Weights of a small image captioner: soap at rate 0.0021, 1.4 epochs.
Rows from block 3 of the image encoder, named by matrix and row number. Rows with one number belong to one neuron. Each number is 200 + 20 x the weight over the matrix's rms, rounded and kept within 0 to 999. All counts start at 0.
# fc1: MLP up (encoder.blocks.3.mlp.fc1.weight, 1024x256), inputs 128-255
# fc2: MLP down (encoder.blocks.3.mlp.fc2.weight, 256x1024, transposed), outputs 128-255
fc1.134,152,214,176,187,210,173,194,158,199,216,191,210,187,180,202,210,201,211,190,184,194,195,185,191,209,197,200,242,208,202,196,184,184,197,196,207,203,187,172,213,192,180,177,195,181,186,193,219,188,187,192,195,179,219,197,172,188,202,199,208,191,217,172,247,223,212,210,212,207,207,228,185,186,189,212,218,221,206,176,208,188,211,153,193,190,257,195,219,182,216,209,195,168,204,206,188,177,195,172,197,212,195,181,241,181,215,168,254,228,207,204,195,194,195,203,232,192,193,181,202,191,196,236,199,254,201,178,183
fc2.134,209,201,193,193,196,173,214,200,179,204,205,244,202,188,194,179,240,206,196,145,229,166,195,188,199,201,187,172,209,185,191,238,209,192,172,204,192,219,192,194,197,174,181,225,192,202,223,217,222,207,220,198,194,203,214,231,186,235,226,192,192,180,196,187,195,220,177,191,207,195,224,221,172,191,160,218,174,195,179,194,193,170,234,200,186,135,179,205,188,191,256,216,202,199,208,198,219,220,231,206,223,209,209,237,184,201,207,214,197,196,213,187,213,239,196,195,196,209,245,211,185,178,213,201,195,231,205,181
fc1.135,172,199,224,236,189,207,168,171,258,261,213,224,176,187,201,179,245,195,201,203,231,243,262,198,217,202,270,177,168,196,166,289,195,228,224,175,207,212,202,200,212,255,236,194,287,158,214,207,185,192,125,184,190,193,215,210,202,230,168,204,181,260,118,172,196,244,189,220,182,202,234,199,222,201,182,211,183,219,173,195,163,186,190,182,164,212,179,227,183,224,189,202,226,183,199,174,193,168,207,168,175,271,184,145,154,186,161,201,238,239,159,192,144,189,212,192,161,207,202,218,174,225,281,198,214,217,247,203
fc2.135,188,219,229,211,189,214,203,220,190,156,188,224,221,191,210,150,203,204,189,170,195,199,193,225,188,217,220,192,201,186,250,207,191,174,185,207,180,214,186,241,227,204,175,192,194,215,148,209,241,187,223,178,226,184,241,209,201,224,219,174,219,193,257,174,202,189,180,172,193,204,231,202,192,204,232,182,199,183,204,220,243,227,165,185,226,213,183,194,212,217,171,178,246,196,206,201,190,225,156,202,190,194,255,225,193,194,201,249,163,219,225,214,193,212,215,194,171,219,174,173,176,200,192,229,165,181,179,205
fc1.136,201,191,210,196,196,205,198,176,205,196,208,204,205,229,211,221,213,201,181,215,211,215,238,200,213,196,202,216,203,195,249,183,227,206,191,194,212,224,189,155,188,174,187,205,184,167,206,200,189,215,193,201,216,180,245,194,221,209,195,206,175,228,203,235,227,191,199,204,184,197,189,183,193,187,193,174,202,176,209,200,239,190,214,224,200,216,219,194,198,221,216,183,156,182,202,211,222,207,190,200,208,204,195,204,215,229,203,206,202,223,179,167,211,195,207,202,198,217,209,213,196,195,222,180,213,211,193,208
fc2.136,175,197,211,195,194,194,209,205,233,220,211,197,187,188,189,204,202,194,203,208,177,204,222,174,207,197,200,204,200,198,181,186,210,178,175,170,199,227,204,237,224,211,187,210,213,157,171,156,212,222,195,198,193,208,218,207,173,183,233,231,216,206,204,242,210,213,208,205,217,177,198,199,199,225,262,235,219,220,185,179,180,189,192,225,219,214,191,204,190,193,231,209,216,200,187,227,200,203,186,194,211,205,195,188,191,203,183,188,194,189,215,222,168,213,216,207,214,201,195,177,204,198,188,201,162,183,173,203
fc1.137,177,188,236,161,203,189,211,190,228,198,208,195,204,206,187,221,213,184,224,194,181,221,203,209,221,174,202,179,209,157,215,193,158,239,207,180,185,201,215,170,192,219,220,206,206,219,183,204,227,237,197,195,209,208,190,149,206,209,184,184,173,196,223,178,188,185,203,187,196,197,189,203,217,196,191,212,199,215,209,199,209,202,192,215,199,200,205,185,205,225,199,174,211,175,226,226,211,203,236,196,206,191,185,208,201,217,225,196,235,182,273,193,225,231,208,160,206,180,230,211,205,197,205,191,188,200,172,205
fc2.137,205,216,194,228,222,228,198,207,171,177,205,169,156,207,210,187,180,217,181,217,201,195,214,182,192,235,203,169,193,208,196,206,184,191,174,207,215,201,198,230,212,178,208,211,165,231,236,203,188,194,201,204,215,174,204,215,201,201,216,196,177,206,192,219,227,181,196,218,209,180,186,173,195,178,190,196,186,189,201,218,213,211,212,183,188,213,174,211,192,195,207,164,186,208,236,188,178,209,200,150,178,171,203,204,200,199,202,205,203,206,199,213,220,218,213,210,183,237,190,196,187,203,185,226,205,208,192,229
fc1.138,195,165,220,194,221,210,217,186,212,225,216,255,175,178,211,172,201,170,206,208,192,179,190,215,164,198,196,174,188,199,198,171,193,212,192,185,169,195,217,194,200,157,211,202,175,187,166,203,188,242,222,196,209,189,181,225,194,175,174,233,185,232,185,181,202,198,193,238,202,191,202,181,215,197,193,176,227,228,208,200,207,201,157,179,170,165,186,176,199,184,225,167,191,196,202,229,168,199,220,173,198,205,206,181,190,205,183,201,197,172,215,224,198,199,166,185,193,187,184,194,207,169,167,176,170,193,221,166
fc2.138,238,220,231,195,191,166,196,191,215,172,214,221,250,201,184,219,244,208,191,195,196,200,157,207,198,228,183,210,197,189,210,221,187,219,242,210,192,233,218,210,203,167,189,186,199,155,209,203,220,194,205,212,192,209,204,194,216,138,215,173,210,186,196,201,221,155,219,202,217,215,152,210,223,215,195,187,219,215,258,201,212,193,209,199,169,210,204,219,187,212,198,179,189,181,216,203,209,219,191,184,216,195,225,196,137,137,182,186,213,194,226,243,190,205,192,215,207,212,190,177,215,202,242,213,211,200,212,187
fc1.139,196,188,193,166,203,206,207,194,202,223,224,209,184,211,188,168,191,206,224,213,229,202,227,229,185,197,205,208,180,169,197,202,245,161,197,159,217,178,225,190,187,205,208,202,192,187,191,241,217,214,199,170,231,214,193,224,201,238,211,184,174,206,193,198,203,200,193,219,166,215,189,205,210,223,202,203,170,200,173,195,202,185,186,219,213,209,228,196,192,222,262,216,249,177,182,165,195,192,212,166,202,207,217,214,171,238,204,190,233,205,195,210,221,179,203,246,200,191,180,209,141,194,128,190,218,195,214,155
fc2.139,210,214,181,225,195,179,223,217,207,178,187,235,213,196,190,230,165,189,194,169,192,190,135,162,185,199,180,233,213,176,191,204,163,218,210,198,186,206,195,204,199,196,183,208,190,227,225,261,206,212,188,216,209,242,201,194,197,193,180,218,215,213,217,250,199,196,175,236,208,192,186,202,213,215,172,163,208,194,200,216,213,243,233,206,205,197,181,237,196,180,155,215,190,226,168,210,205,193,203,182,207,220,221,190,189,205,147,163,198,189,196,203,221,210,207,187,220,184,224,196,241,197,252,201,198,217,178,211
fc1.140,173,175,244,152,206,195,191,193,200,227,212,218,163,194,173,200,202,214,210,176,213,165,174,236,208,201,170,218,166,233,240,224,188,187,172,174,202,189,227,195,172,214,237,272,184,181,194,191,199,216,176,199,189,196,192,203,184,199,197,196,197,220,188,182,211,160,220,205,171,209,192,189,219,165,175,219,173,195,144,213,158,208,193,249,215,193,196,190,207,199,212,226,227,212,210,212,168,212,213,190,237,220,210,181,171,197,198,202,207,181,174,199,185,180,202,187,186,207,173,226,200,184,197,212,227,212,203,193
fc2.140,215,196,152,193,217,220,204,201,190,202,209,220,211,164,194,211,186,178,157,214,172,187,205,208,171,246,217,245,168,171,185,208,194,192,190,176,183,186,201,210,182,187,188,160,218,212,199,189,179,198,234,186,223,244,239,183,201,240,166,222,186,197,201,138,208,225,164,183,202,197,192,168,172,195,219,190,213,206,196,203,176,211,166,175,222,223,207,195,204,194,185,179,178,220,184,211,248,208,239,165,163,228,233,197,188,199,189,226,164,200,182,214,212,171,179,188,217,196,223,194,213,201,199,177,166,177,204,215
fc1.141,234,193,198,171,200,184,227,191,203,199,210,224,198,214,176,196,202,194,195,208,240,202,191,177,191,188,191,195,196,196,231,178,187,190,205,241,188,205,143,175,213,181,212,211,204,192,218,204,199,204,192,200,229,201,210,206,198,212,224,215,184,219,212,221,205,174,167,190,189,212,196,182,187,207,221,207,203,213,195,191,198,198,210,194,193,206,215,215,174,204,199,205,168,248,184,216,215,197,179,184,204,189,173,200,215,200,199,213,206,194,191,201,212,171,207,180,228,217,177,185,183,212,221,205,179,206,181,197
fc2.141,226,204,199,193,212,218,204,206,180,208,213,187,193,191,243,193,204,192,241,213,203,207,210,230,234,205,210,205,211,192,168,191,183,209,183,222,209,251,225,200,174,223,191,204,175,194,167,192,199,214,166,244,187,232,219,202,206,213,179,185,203,184,205,188,190,201,194,220,237,196,205,222,220,223,191,205,225,196,209,208,199,207,223,189,179,211,180,204,219,204,199,220,205,213,192,184,208,215,205,228,206,197,188,185,194,224,166,187,191,203,222,199,186,177,190,166,217,175,189,187,192,193,197,220,183,263,193,205
fc1.142,221,216,202,224,223,191,218,201,195,221,218,208,199,193,203,204,186,192,185,202,191,204,190,184,185,224,187,215,219,211,173,204,206,220,204,216,208,202,196,215,211,216,215,212,213,198,214,222,206,218,190,175,195,186,197,201,187,188,201,219,196,193,224,216,195,180,237,179,207,225,186,196,213,212,141,189,206,189,224,198,211,211,213,225,185,208,202,166,202,227,198,187,209,191,220,200,178,204,191,203,171,194,185,181,184,234,238,197,183,179,193,203,187,204,203,213,190,188,186,197,220,200,195,208,199,197,185,186
fc2.142,207,187,181,198,196,211,211,211,191,205,193,195,175,209,191,234,218,214,215,178,191,190,202,215,255,158,204,169,205,191,217,196,198,228,212,193,194,200,197,196,180,193,184,193,205,194,210,186,199,179,211,202,217,202,230,210,198,198,220,194,185,220,189,203,196,188,211,190,204,198,226,202,201,183,179,183,157,204,181,225,195,161,204,202,183,184,203,182,217,209,212,227,197,185,209,207,176,257,187,211,188,156,202,220,199,194,201,220,203,201,211,185,203,207,189,201,197,204,223,213,200,201,198,224,198,192,190,176
fc1.143,179,201,189,212,241,223,197,221,215,198,178,193,185,205,190,203,190,181,214,224,196,222,206,202,190,210,223,181,207,212,218,200,188,230,193,181,192,207,197,218,197,207,186,185,231,163,199,208,206,179,191,193,231,202,197,194,225,245,194,211,205,191,209,213,205,209,207,169,173,173,178,199,202,213,213,187,216,206,207,191,186,216,193,167,214,178,199,193,184,223,234,226,191,181,182,195,206,194,236,208,180,167,195,203,231,193,197,199,168,181,199,196,188,229,212,165,199,219,187,174,167,204,208,169,220,158,195,198
fc2.143,176,197,184,203,156,222,202,213,195,184,244,205,207,211,225,222,195,234,188,201,218,225,199,181,168,213,195,214,186,185,203,200,178,179,204,193,190,207,192,203,202,228,202,179,161,224,206,198,187,198,193,178,179,226,218,200,205,200,216,198,207,191,209,210,217,176,207,191,199,197,227,202,190,191,168,204,195,202,195,217,198,211,224,233,190,211,215,225,192,187,181,193,208,229,198,184,205,205,190,193,199,183,168,211,201,182,172,155,208,209,194,203,224,181,213,217,172,192,192,215,205,203,219,193,192,206,198,195
fc1.144,221,215,241,214,219,201,214,195,198,215,156,211,201,208,216,187,195,241,207,187,170,196,149,208,195,192,180,203,192,190,227,193,244,190,214,209,205,221,216,174,163,219,182,221,204,216,222,201,183,197,194,197,192,241,188,220,214,226,201,197,212,224,180,210,196,185,225,210,211,210,214,201,213,201,206,218,197,206,222,195,180,234,194,216,155,210,205,234,192,181,213,207,196,221,199,185,234,190,165,181,174,215,160,195,195,172,215,209,247,198,195,183,215,199,229,217,182,211,208,197,215,191,189,208,196,214,196,211
fc2.144,203,222,198,189,200,214,212,252,184,215,253,238,191,217,183,224,200,182,188,217,226,189,229,200,198,180,221,178,178,220,224,223,201,210,191,189,179,179,222,186,216,178,244,185,157,216,215,229,196,216,215,229,185,206,218,202,206,184,164,176,193,216,204,139,189,215,179,186,190,230,228,203,176,190,181,214,199,195,178,189,243,190,206,201,205,198,144,186,192,185,213,201,175,179,200,172,235,192,192,219,211,167,190,221,207,224,204,195,189,180,200,239,189,203,195,165,181,200,194,196,200,190,196,199,210,196,183,202
fc1.145,190,199,188,216,204,187,196,187,199,237,192,182,206,189,183,200,183,185,213,236,217,188,173,215,237,207,196,198,223,213,206,195,220,194,172,205,237,198,200,198,178,199,217,193,207,173,189,158,184,220,215,204,171,190,198,201,200,203,204,188,210,221,169,178,191,164,231,200,204,198,174,202,207,199,186,188,198,242,212,209,202,198,209,194,222,185,198,193,208,191,179,199,205,171,191,197,194,178,198,198,163,216,230,185,175,195,211,210,224,209,221,203,193,203,177,204,207,188,208,209,192,221,170,200,216,192,190,186
fc2.145,207,225,202,169,208,190,213,219,189,205,213,186,159,212,207,209,200,194,228,213,175,179,161,211,207,212,182,190,198,205,192,210,205,193,230,212,181,169,226,178,202,213,201,179,188,210,195,206,193,186,215,188,202,214,175,237,211,193,179,204,149,210,221,205,198,206,197,196,202,195,231,225,201,208,232,192,214,215,206,190,172,199,214,191,171,178,222,200,196,179,202,212,208,215,185,193,213,197,195,198,209,219,198,210,180,226,179,214,179,200,187,167,172,207,155,202,182,190,202,185,195,184,235,203,196,231,194,168
fc1.146,218,234,194,204,214,221,180,160,201,195,191,158,194,198,198,186,179,215,218,171,232,195,212,238,193,225,204,223,187,206,193,266,233,197,209,174,192,196,216,184,224,203,201,220,222,220,129,160,181,174,162,216,162,208,201,196,199,175,179,191,178,204,163,214,169,189,226,189,216,207,216,223,207,202,182,233,198,192,194,174,198,204,228,235,181,209,171,194,186,183,205,184,201,188,187,192,197,204,187,199,219,224,234,183,215,210,242,216,198,249,175,174,200,184,229,177,178,187,232,237,222,192,158,195,197,201,188,210
fc2.146,193,188,215,172,214,192,239,228,189,199,201,194,176,201,203,225,191,228,213,189,233,230,215,237,223,206,190,225,207,207,188,204,219,183,184,232,195,207,174,231,180,212,209,183,216,171,235,197,172,186,191,170,210,214,192,182,189,183,205,208,214,234,169,199,198,170,183,214,192,192,198,210,152,200,215,228,204,216,232,233,198,192,211,197,176,188,211,183,211,256,176,196,212,202,212,211,187,215,205,189,174,202,162,225,189,234,214,178,182,228,212,205,230,212,213,187,200,152,203,227,195,164,175,209,212,211,201,202
fc1.147,202,205,200,203,205,177,175,188,185,202,201,206,191,217,177,202,184,234,216,180,208,199,204,185,207,209,208,189,200,190,217,210,226,226,222,214,193,205,186,200,220,214,214,211,207,178,206,199,200,197,180,199,196,196,204,183,206,190,212,200,222,185,190,178,207,199,208,199,211,208,243,213,201,205,212,212,206,190,215,189,217,209,201,181,178,193,190,213,182,224,208,211,237,195,187,173,179,230,177,202,213,156,238,185,197,226,210,202,199,219,192,188,183,159,213,182,181,222,189,214,197,216,228,185,188,205,196,186
fc2.147,205,206,185,216,209,194,206,213,209,192,187,224,207,211,207,211,172,165,209,205,194,179,190,224,187,195,188,225,215,183,195,201,215,207,211,214,177,217,194,183,230,187,201,201,190,172,193,202,208,204,207,195,194,204,189,203,200,209,235,160,147,228,196,197,203,188,192,203,224,200,185,198,217,180,211,187,207,205,190,222,178,196,175,176,207,201,208,190,188,194,205,159,162,208,205,197,212,195,185,199,200,184,171,220,187,181,225,222,200,200,181,176,182,223,176,180,190,202,212,189,190,184,197,241,215,179,225,208
fc1.148,184,174,215,217,206,209,195,234,176,219,227,241,182,220,180,229,221,214,213,212,205,227,235,219,217,196,221,209,200,201,186,194,159,191,193,187,203,212,167,222,239,211,173,182,209,229,207,195,224,256,189,203,181,183,204,225,206,184,174,180,186,240,232,215,160,213,215,199,177,223,199,189,194,203,183,175,224,217,201,203,220,223,203,205,233,199,179,205,216,195,219,226,190,196,202,226,194,183,197,198,189,199,229,195,207,222,191,140,231,194,168,205,181,198,192,215,213,168,189,232,184,214,185,207,194,192,180,199
fc2.148,212,227,199,204,180,212,211,207,224,206,205,174,222,181,250,182,166,214,173,170,194,184,213,175,189,182,191,211,191,236,239,216,165,220,203,227,199,192,204,208,162,201,223,190,146,202,200,203,163,201,185,215,201,202,211,199,185,171,202,230,210,223,197,205,200,221,206,200,215,174,216,201,211,199,223,210,214,211,198,187,162,161,179,206,171,212,189,189,197,149,182,194,192,202,204,184,227,225,202,208,217,229,203,200,199,194,199,201,212,200,222,232,185,192,237,176,231,284,191,212,192,232,208,208,202,209,192,216
fc1.149,206,221,195,216,201,200,198,192,194,207,207,214,201,205,217,204,212,167,200,212,215,195,203,179,211,201,211,205,206,188,208,165,190,184,205,215,208,192,201,230,223,239,227,185,182,178,196,189,209,195,201,213,194,196,201,185,189,185,205,201,236,209,192,228,196,195,216,185,222,190,170,178,208,165,198,180,192,220,200,190,216,170,200,160,204,214,211,216,199,189,212,186,208,165,192,182,194,189,218,183,217,203,217,213,224,229,208,190,180,209,221,164,181,183,189,204,193,179,204,202,199,200,178,202,160,175,151,186
fc2.149,186,216,204,202,179,181,208,227,211,226,173,232,185,181,181,182,171,194,180,193,217,193,216,211,197,206,189,223,180,241,208,197,208,193,159,207,190,215,185,190,166,171,221,198,192,219,231,259,215,182,180,190,180,164,225,179,206,203,208,210,202,208,180,160,198,195,168,188,206,201,230,184,187,180,171,178,206,170,230,210,189,183,187,184,170,219,176,198,205,199,198,237,178,178,249,223,224,187,218,200,167,193,154,211,171,214,225,190,218,200,192,188,181,231,232,208,198,162,217,192,231,224,241,216,223,214,221,174
fc1.150,207,208,209,203,202,186,210,201,222,205,230,203,201,207,225,206,198,159,242,230,191,193,212,201,179,201,204,222,210,238,183,163,212,180,268,184,187,215,208,197,220,196,175,206,194,208,193,206,216,153,210,182,200,207,207,181,191,214,205,208,186,252,202,225,177,198,187,198,185,220,193,198,192,172,194,207,216,194,217,205,191,213,177,214,215,197,160,200,240,197,173,185,172,217,213,203,180,240,197,186,207,197,206,195,173,200,180,201,206,227,188,190,221,196,223,186,214,192,178,185,201,155,173,202,210,224,154,180
fc2.150,206,225,191,215,227,215,223,204,208,226,191,199,196,236,218,198,213,215,184,165,216,198,182,203,224,206,196,165,206,214,237,196,230,195,190,215,223,157,218,232,183,194,232,203,184,191,218,223,187,188,210,190,256,200,232,178,179,199,186,184,215,192,176,202,189,206,189,206,229,215,207,186,167,240,219,194,226,220,188,190,187,198,218,208,177,187,218,180,216,200,234,165,195,196,182,226,200,195,178,180,209,162,198,218,186,190,191,186,214,200,211,179,191,208,184,218,201,195,217,215,196,215,239,194,208,164,194,234
fc1.151,212,218,231,201,179,197,207,181,191,177,217,206,218,184,206,182,208,175,214,232,196,192,163,202,208,209,191,201,175,186,205,203,179,221,212,218,200,189,191,185,203,178,195,197,216,193,202,200,221,243,234,207,180,206,199,224,161,198,197,192,189,210,204,187,206,219,203,186,202,207,196,186,200,178,199,195,197,215,209,204,215,198,235,190,199,206,178,151,208,194,212,209,180,181,213,212,169,204,212,185,205,204,182,178,179,186,186,231,217,209,191,203,223,216,179,199,212,198,223,224,196,199,205,218,195,187,238,215
fc2.151,228,241,208,210,188,213,189,211,182,179,202,234,180,169,193,194,213,235,190,191,201,197,170,177,155,195,200,200,207,187,181,179,171,211,190,195,221,179,178,204,209,197,221,225,176,220,187,178,184,219,176,203,209,188,213,211,220,195,186,209,198,193,212,186,203,194,192,180,234,200,195,189,212,208,192,204,190,186,207,193,213,202,191,207,212,172,203,205,224,164,170,170,230,194,236,189,205,211,164,187,191,199,225,199,226,220,196,188,198,191,196,195,162,197,220,184,195,214,184,174,178,187,213,194,214,194,199,226
fc1.152,196,199,185,184,197,197,207,215,187,215,182,211,202,184,200,213,172,181,191,206,214,198,232,172,204,200,209,198,175,213,206,195,176,198,214,187,189,196,198,178,170,221,197,214,203,197,216,175,199,208,193,250,174,178,225,194,175,208,203,193,225,210,177,182,212,246,212,235,218,201,238,197,203,213,236,192,221,232,212,261,183,169,158,189,186,186,216,184,218,212,152,209,204,211,197,155,220,227,167,178,181,212,210,160,143,219,201,159,230,202,210,239,210,169,199,202,204,202,178,227,212,237,236,219,207,202,194,201
fc2.152,184,186,200,229,199,186,185,195,247,209,174,184,227,200,171,201,218,221,205,162,188,204,174,196,219,203,198,188,193,187,198,236,188,162,168,209,180,218,185,207,219,167,182,221,209,162,222,223,230,177,181,213,196,181,224,185,194,189,194,191,207,206,197,202,185,200,196,194,199,215,210,216,230,193,233,173,176,228,222,185,201,239,210,194,204,193,201,182,244,189,226,187,224,213,221,198,168,168,201,231,196,176,218,242,231,234,201,188,199,214,181,217,167,250,176,213,211,224,243,197,203,182,190,193,200,199,191,214
fc1.153,205,215,222,198,181,248,177,224,259,194,227,174,210,208,181,186,174,202,205,186,185,171,204,213,228,174,220,210,223,187,194,161,206,223,201,232,173,191,190,209,220,179,216,171,197,178,174,117,187,193,206,220,204,190,233,209,194,217,212,214,170,163,223,211,207,210,236,186,187,209,186,190,190,170,162,193,207,196,188,190,208,193,207,226,190,167,202,176,256,179,233,201,188,199,204,194,222,209,183,194,188,224,197,193,208,193,206,197,218,215,184,205,230,194,183,240,197,216,197,221,201,167,210,227,150,186,251,203
fc2.153,194,212,220,195,232,205,213,219,188,208,170,218,204,167,210,188,206,190,229,175,186,201,183,178,213,175,168,186,211,207,212,188,216,179,200,179,220,184,170,219,186,203,239,195,182,182,165,201,210,185,207,203,186,230,229,214,177,171,209,204,244,172,222,201,204,222,189,232,180,175,250,180,185,214,225,218,190,197,244,242,213,193,192,194,174,203,245,200,201,201,175,184,198,183,206,210,234,203,227,209,197,237,163,220,212,172,157,200,205,191,203,227,213,211,181,203,173,201,186,210,189,199,224,214,180,182,205,195
fc1.154,194,179,205,196,201,182,191,195,204,197,210,181,191,197,171,230,195,199,184,210,204,188,177,195,162,209,207,173,183,209,208,206,215,190,176,217,187,190,196,193,222,161,195,219,176,209,208,185,208,187,190,161,226,226,211,188,189,204,196,219,202,195,210,221,218,186,191,202,197,210,192,210,220,199,198,189,199,180,190,187,197,202,210,177,227,253,185,192,202,195,192,196,187,205,199,177,196,172,198,202,203,191,196,215,201,203,200,183,160,200,192,177,194,206,223,186,209,178,221,218,186,189,214,185,209,204,185,187
fc2.154,191,215,200,207,208,192,203,198,184,210,197,206,185,205,205,202,199,202,199,181,210,210,213,192,206,176,207,206,215,163,226,202,187,201,230,184,211,233,198,180,198,186,186,213,203,206,199,219,213,215,166,197,177,195,175,206,202,233,209,202,207,231,200,180,216,184,222,196,199,217,202,217,209,201,192,202,200,183,191,193,217,212,198,220,204,200,191,204,182,201,205,163,201,197,198,193,195,200,227,195,188,199,186,196,203,212,193,183,224,215,218,210,219,219,221,193,187,215,185,164,193,191,208,145,166,159,179,188
fc1.155,194,203,202,202,211,210,200,170,172,186,174,201,191,174,189,191,163,173,171,207,198,203,193,170,196,204,193,197,174,181,163,217,199,210,203,219,192,184,194,216,204,207,210,185,220,178,190,177,194,212,213,199,192,202,218,203,191,209,190,171,213,194,194,208,213,223,224,203,215,218,232,197,220,227,221,208,195,197,194,218,218,207,195,190,173,207,169,169,212,190,201,206,225,208,190,199,193,199,181,209,188,199,213,167,210,231,194,210,200,190,196,175,201,208,195,194,197,183,188,200,206,183,195,185,182,189,206,210
fc2.155,209,202,206,202,193,168,204,175,207,196,207,165,207,200,190,199,201,212,203,178,221,206,209,182,185,201,210,187,202,206,210,198,187,213,172,228,175,162,225,221,199,186,182,217,218,181,213,190,200,211,185,230,197,156,209,181,197,213,205,194,187,209,189,190,214,233,187,192,157,212,225,224,209,196,198,211,195,180,195,193,184,210,202,205,202,197,221,186,189,188,232,209,176,198,191,187,193,216,196,201,176,189,196,192,198,204,203,164,206,192,201,202,202,193,193,210,217,207,220,209,209,191,182,194,202,205,200,198
fc1.156,121,193,204,203,156,192,192,186,155,216,177,226,125,220,173,201,208,215,218,215,203,225,156,185,189,170,204,194,210,213,219,191,139,184,193,158,168,181,162,187,205,187,235,171,195,192,198,253,195,212,173,253,214,220,208,197,202,194,227,181,194,239,205,223,209,188,202,251,189,193,207,196,185,186,179,207,197,201,202,200,213,179,157,185,211,201,190,197,223,210,228,194,180,200,212,218,188,245,199,190,222,227,187,188,239,167,195,187,251,231,182,201,193,178,210,232,198,207,172,204,209,214,212,222,205,169,192,213
fc2.156,185,176,190,192,210,189,191,195,245,228,182,217,215,188,237,226,174,195,193,192,184,174,253,206,197,177,205,235,244,179,221,178,194,190,170,226,188,166,199,210,215,170,131,224,220,189,165,194,227,209,206,177,211,192,183,185,194,202,201,213,216,226,166,218,218,202,190,188,209,185,200,182,199,211,170,180,182,214,166,146,154,179,206,198,207,200,202,206,184,125,159,200,188,213,236,177,249,154,233,176,199,214,182,201,161,227,198,164,228,186,181,190,184,206,212,184,233,222,241,187,148,214,175,230,210,174,205,171
fc1.157,240,222,195,186,208,151,190,207,180,234,208,224,229,162,184,189,214,168,198,219,255,194,214,195,187,221,204,210,200,199,213,188,167,222,211,214,205,261,203,179,235,212,145,205,210,185,215,184,203,174,205,199,195,222,199,189,206,193,202,188,177,235,208,197,227,254,206,220,175,194,214,192,206,183,246,162,213,214,181,213,205,167,192,177,238,222,214,178,219,186,206,192,222,220,242,193,199,209,200,204,228,226,213,200,213,225,169,206,211,169,237,179,209,194,213,194,192,197,160,179,173,178,167,194,245,187,188,221
fc2.157,189,181,209,159,229,168,166,173,165,190,162,205,210,208,240,201,160,231,192,187,189,222,237,208,194,215,217,241,189,209,170,185,214,187,178,225,183,190,236,191,197,192,189,229,197,174,228,259,207,219,199,206,179,217,231,186,204,187,190,225,161,236,242,227,191,162,211,215,230,170,234,154,198,213,223,198,213,177,191,176,222,238,213,203,214,212,138,195,194,227,206,232,191,213,207,226,187,180,164,187,157,214,192,214,200,197,160,186,203,170,225,209,203,222,176,185,187,204,235,181,193,199,245,222,207,172,194,181
fc1.158,178,194,220,192,118,252,189,235,225,225,173,156,166,194,197,181,177,204,209,179,176,206,218,184,212,188,228,214,215,176,174,182,206,257,215,234,172,156,195,247,229,131,226,155,182,168,235,145,186,230,209,234,149,230,201,188,209,192,186,207,195,179,215,193,196,226,210,189,209,201,182,206,228,190,229,186,211,227,196,157,189,202,177,201,188,148,228,139,237,172,194,184,191,183,200,207,188,192,228,163,200,264,174,184,204,181,183,186,201,244,199,175,254,181,119,170,168,213,230,217,205,202,219,196,158,190,228,228
fc2.158,209,197,219,180,194,223,212,210,225,182,146,195,250,186,211,185,202,255,205,186,171,196,202,232,196,198,197,173,204,185,228,189,183,196,233,209,140,206,214,213,205,207,206,213,188,215,155,159,207,179,218,190,199,174,206,229,202,189,186,205,191,185,191,195,233,200,201,232,196,221,223,166,197,192,240,213,190,232,167,245,209,121,172,159,163,173,183,209,212,202,192,159,214,197,163,205,196,220,216,223,201,218,166,238,229,195,180,181,197,222,192,189,210,214,216,202,226,207,197,184,198,219,214,208,201,202,194,239
fc1.159,192,210,192,203,190,219,216,205,215,199,215,211,204,180,181,204,202,181,189,181,207,233,221,209,201,174,220,162,217,235,188,233,227,214,229,213,199,207,224,196,189,204,194,157,189,199,235,200,199,190,229,166,187,175,220,226,191,253,178,228,200,178,193,207,203,157,194,174,184,157,188,223,221,201,202,200,244,175,211,158,204,182,211,196,187,231,192,192,181,170,181,199,179,181,171,223,203,183,198,205,206,226,159,197,199,192,207,185,193,216,188,209,209,198,191,172,162,179,201,228,187,198,212,204,137,192,228,176
fc2.159,207,188,213,231,202,180,199,197,209,201,211,181,201,188,205,180,213,203,211,200,197,214,165,206,235,227,257,245,188,209,227,197,198,203,185,184,237,216,190,191,194,183,183,215,188,207,178,178,189,192,208,226,219,245,193,194,207,229,233,192,225,191,182,281,192,210,175,232,153,205,203,204,215,188,207,187,198,206,189,195,200,212,219,193,184,221,237,190,193,200,252,233,237,199,210,185,210,219,196,191,212,153,189,213,186,177,224,201,188,212,166,175,183,197,209,270,188,192,200,215,199,184,206,167,210,189,194,196
fc1.160,159,208,183,187,200,173,196,189,178,210,187,203,197,204,173,221,216,185,187,228,218,239,201,193,209,212,199,189,213,223,191,228,192,180,201,184,200,215,189,204,193,221,200,197,195,219,240,222,179,218,214,199,189,218,221,208,185,226,208,190,206,233,192,215,206,188,219,227,183,173,210,215,179,200,189,208,198,210,203,208,196,200,186,204,187,196,197,235,185,198,194,204,183,208,173,199,169,202,203,195,178,198,211,203,192,197,210,190,198,181,222,197,199,203,195,184,201,162,205,195,209,216,228,217,205,211,178,196
fc2.160,209,179,223,190,193,178,205,222,182,173,202,181,205,217,201,159,202,209,196,139,212,219,204,185,199,203,194,157,187,221,204,189,215,214,210,183,214,206,180,173,211,184,190,191,211,218,200,229,191,190,198,187,199,207,219,195,211,171,188,193,211,210,210,217,215,186,175,230,194,194,194,201,209,220,179,177,197,215,229,209,195,207,244,205,183,178,208,225,216,221,169,212,209,187,180,230,235,175,175,189,194,214,213,197,193,199,183,197,176,194,191,192,167,204,203,194,225,193,210,225,188,207,164,187,222,208,215,201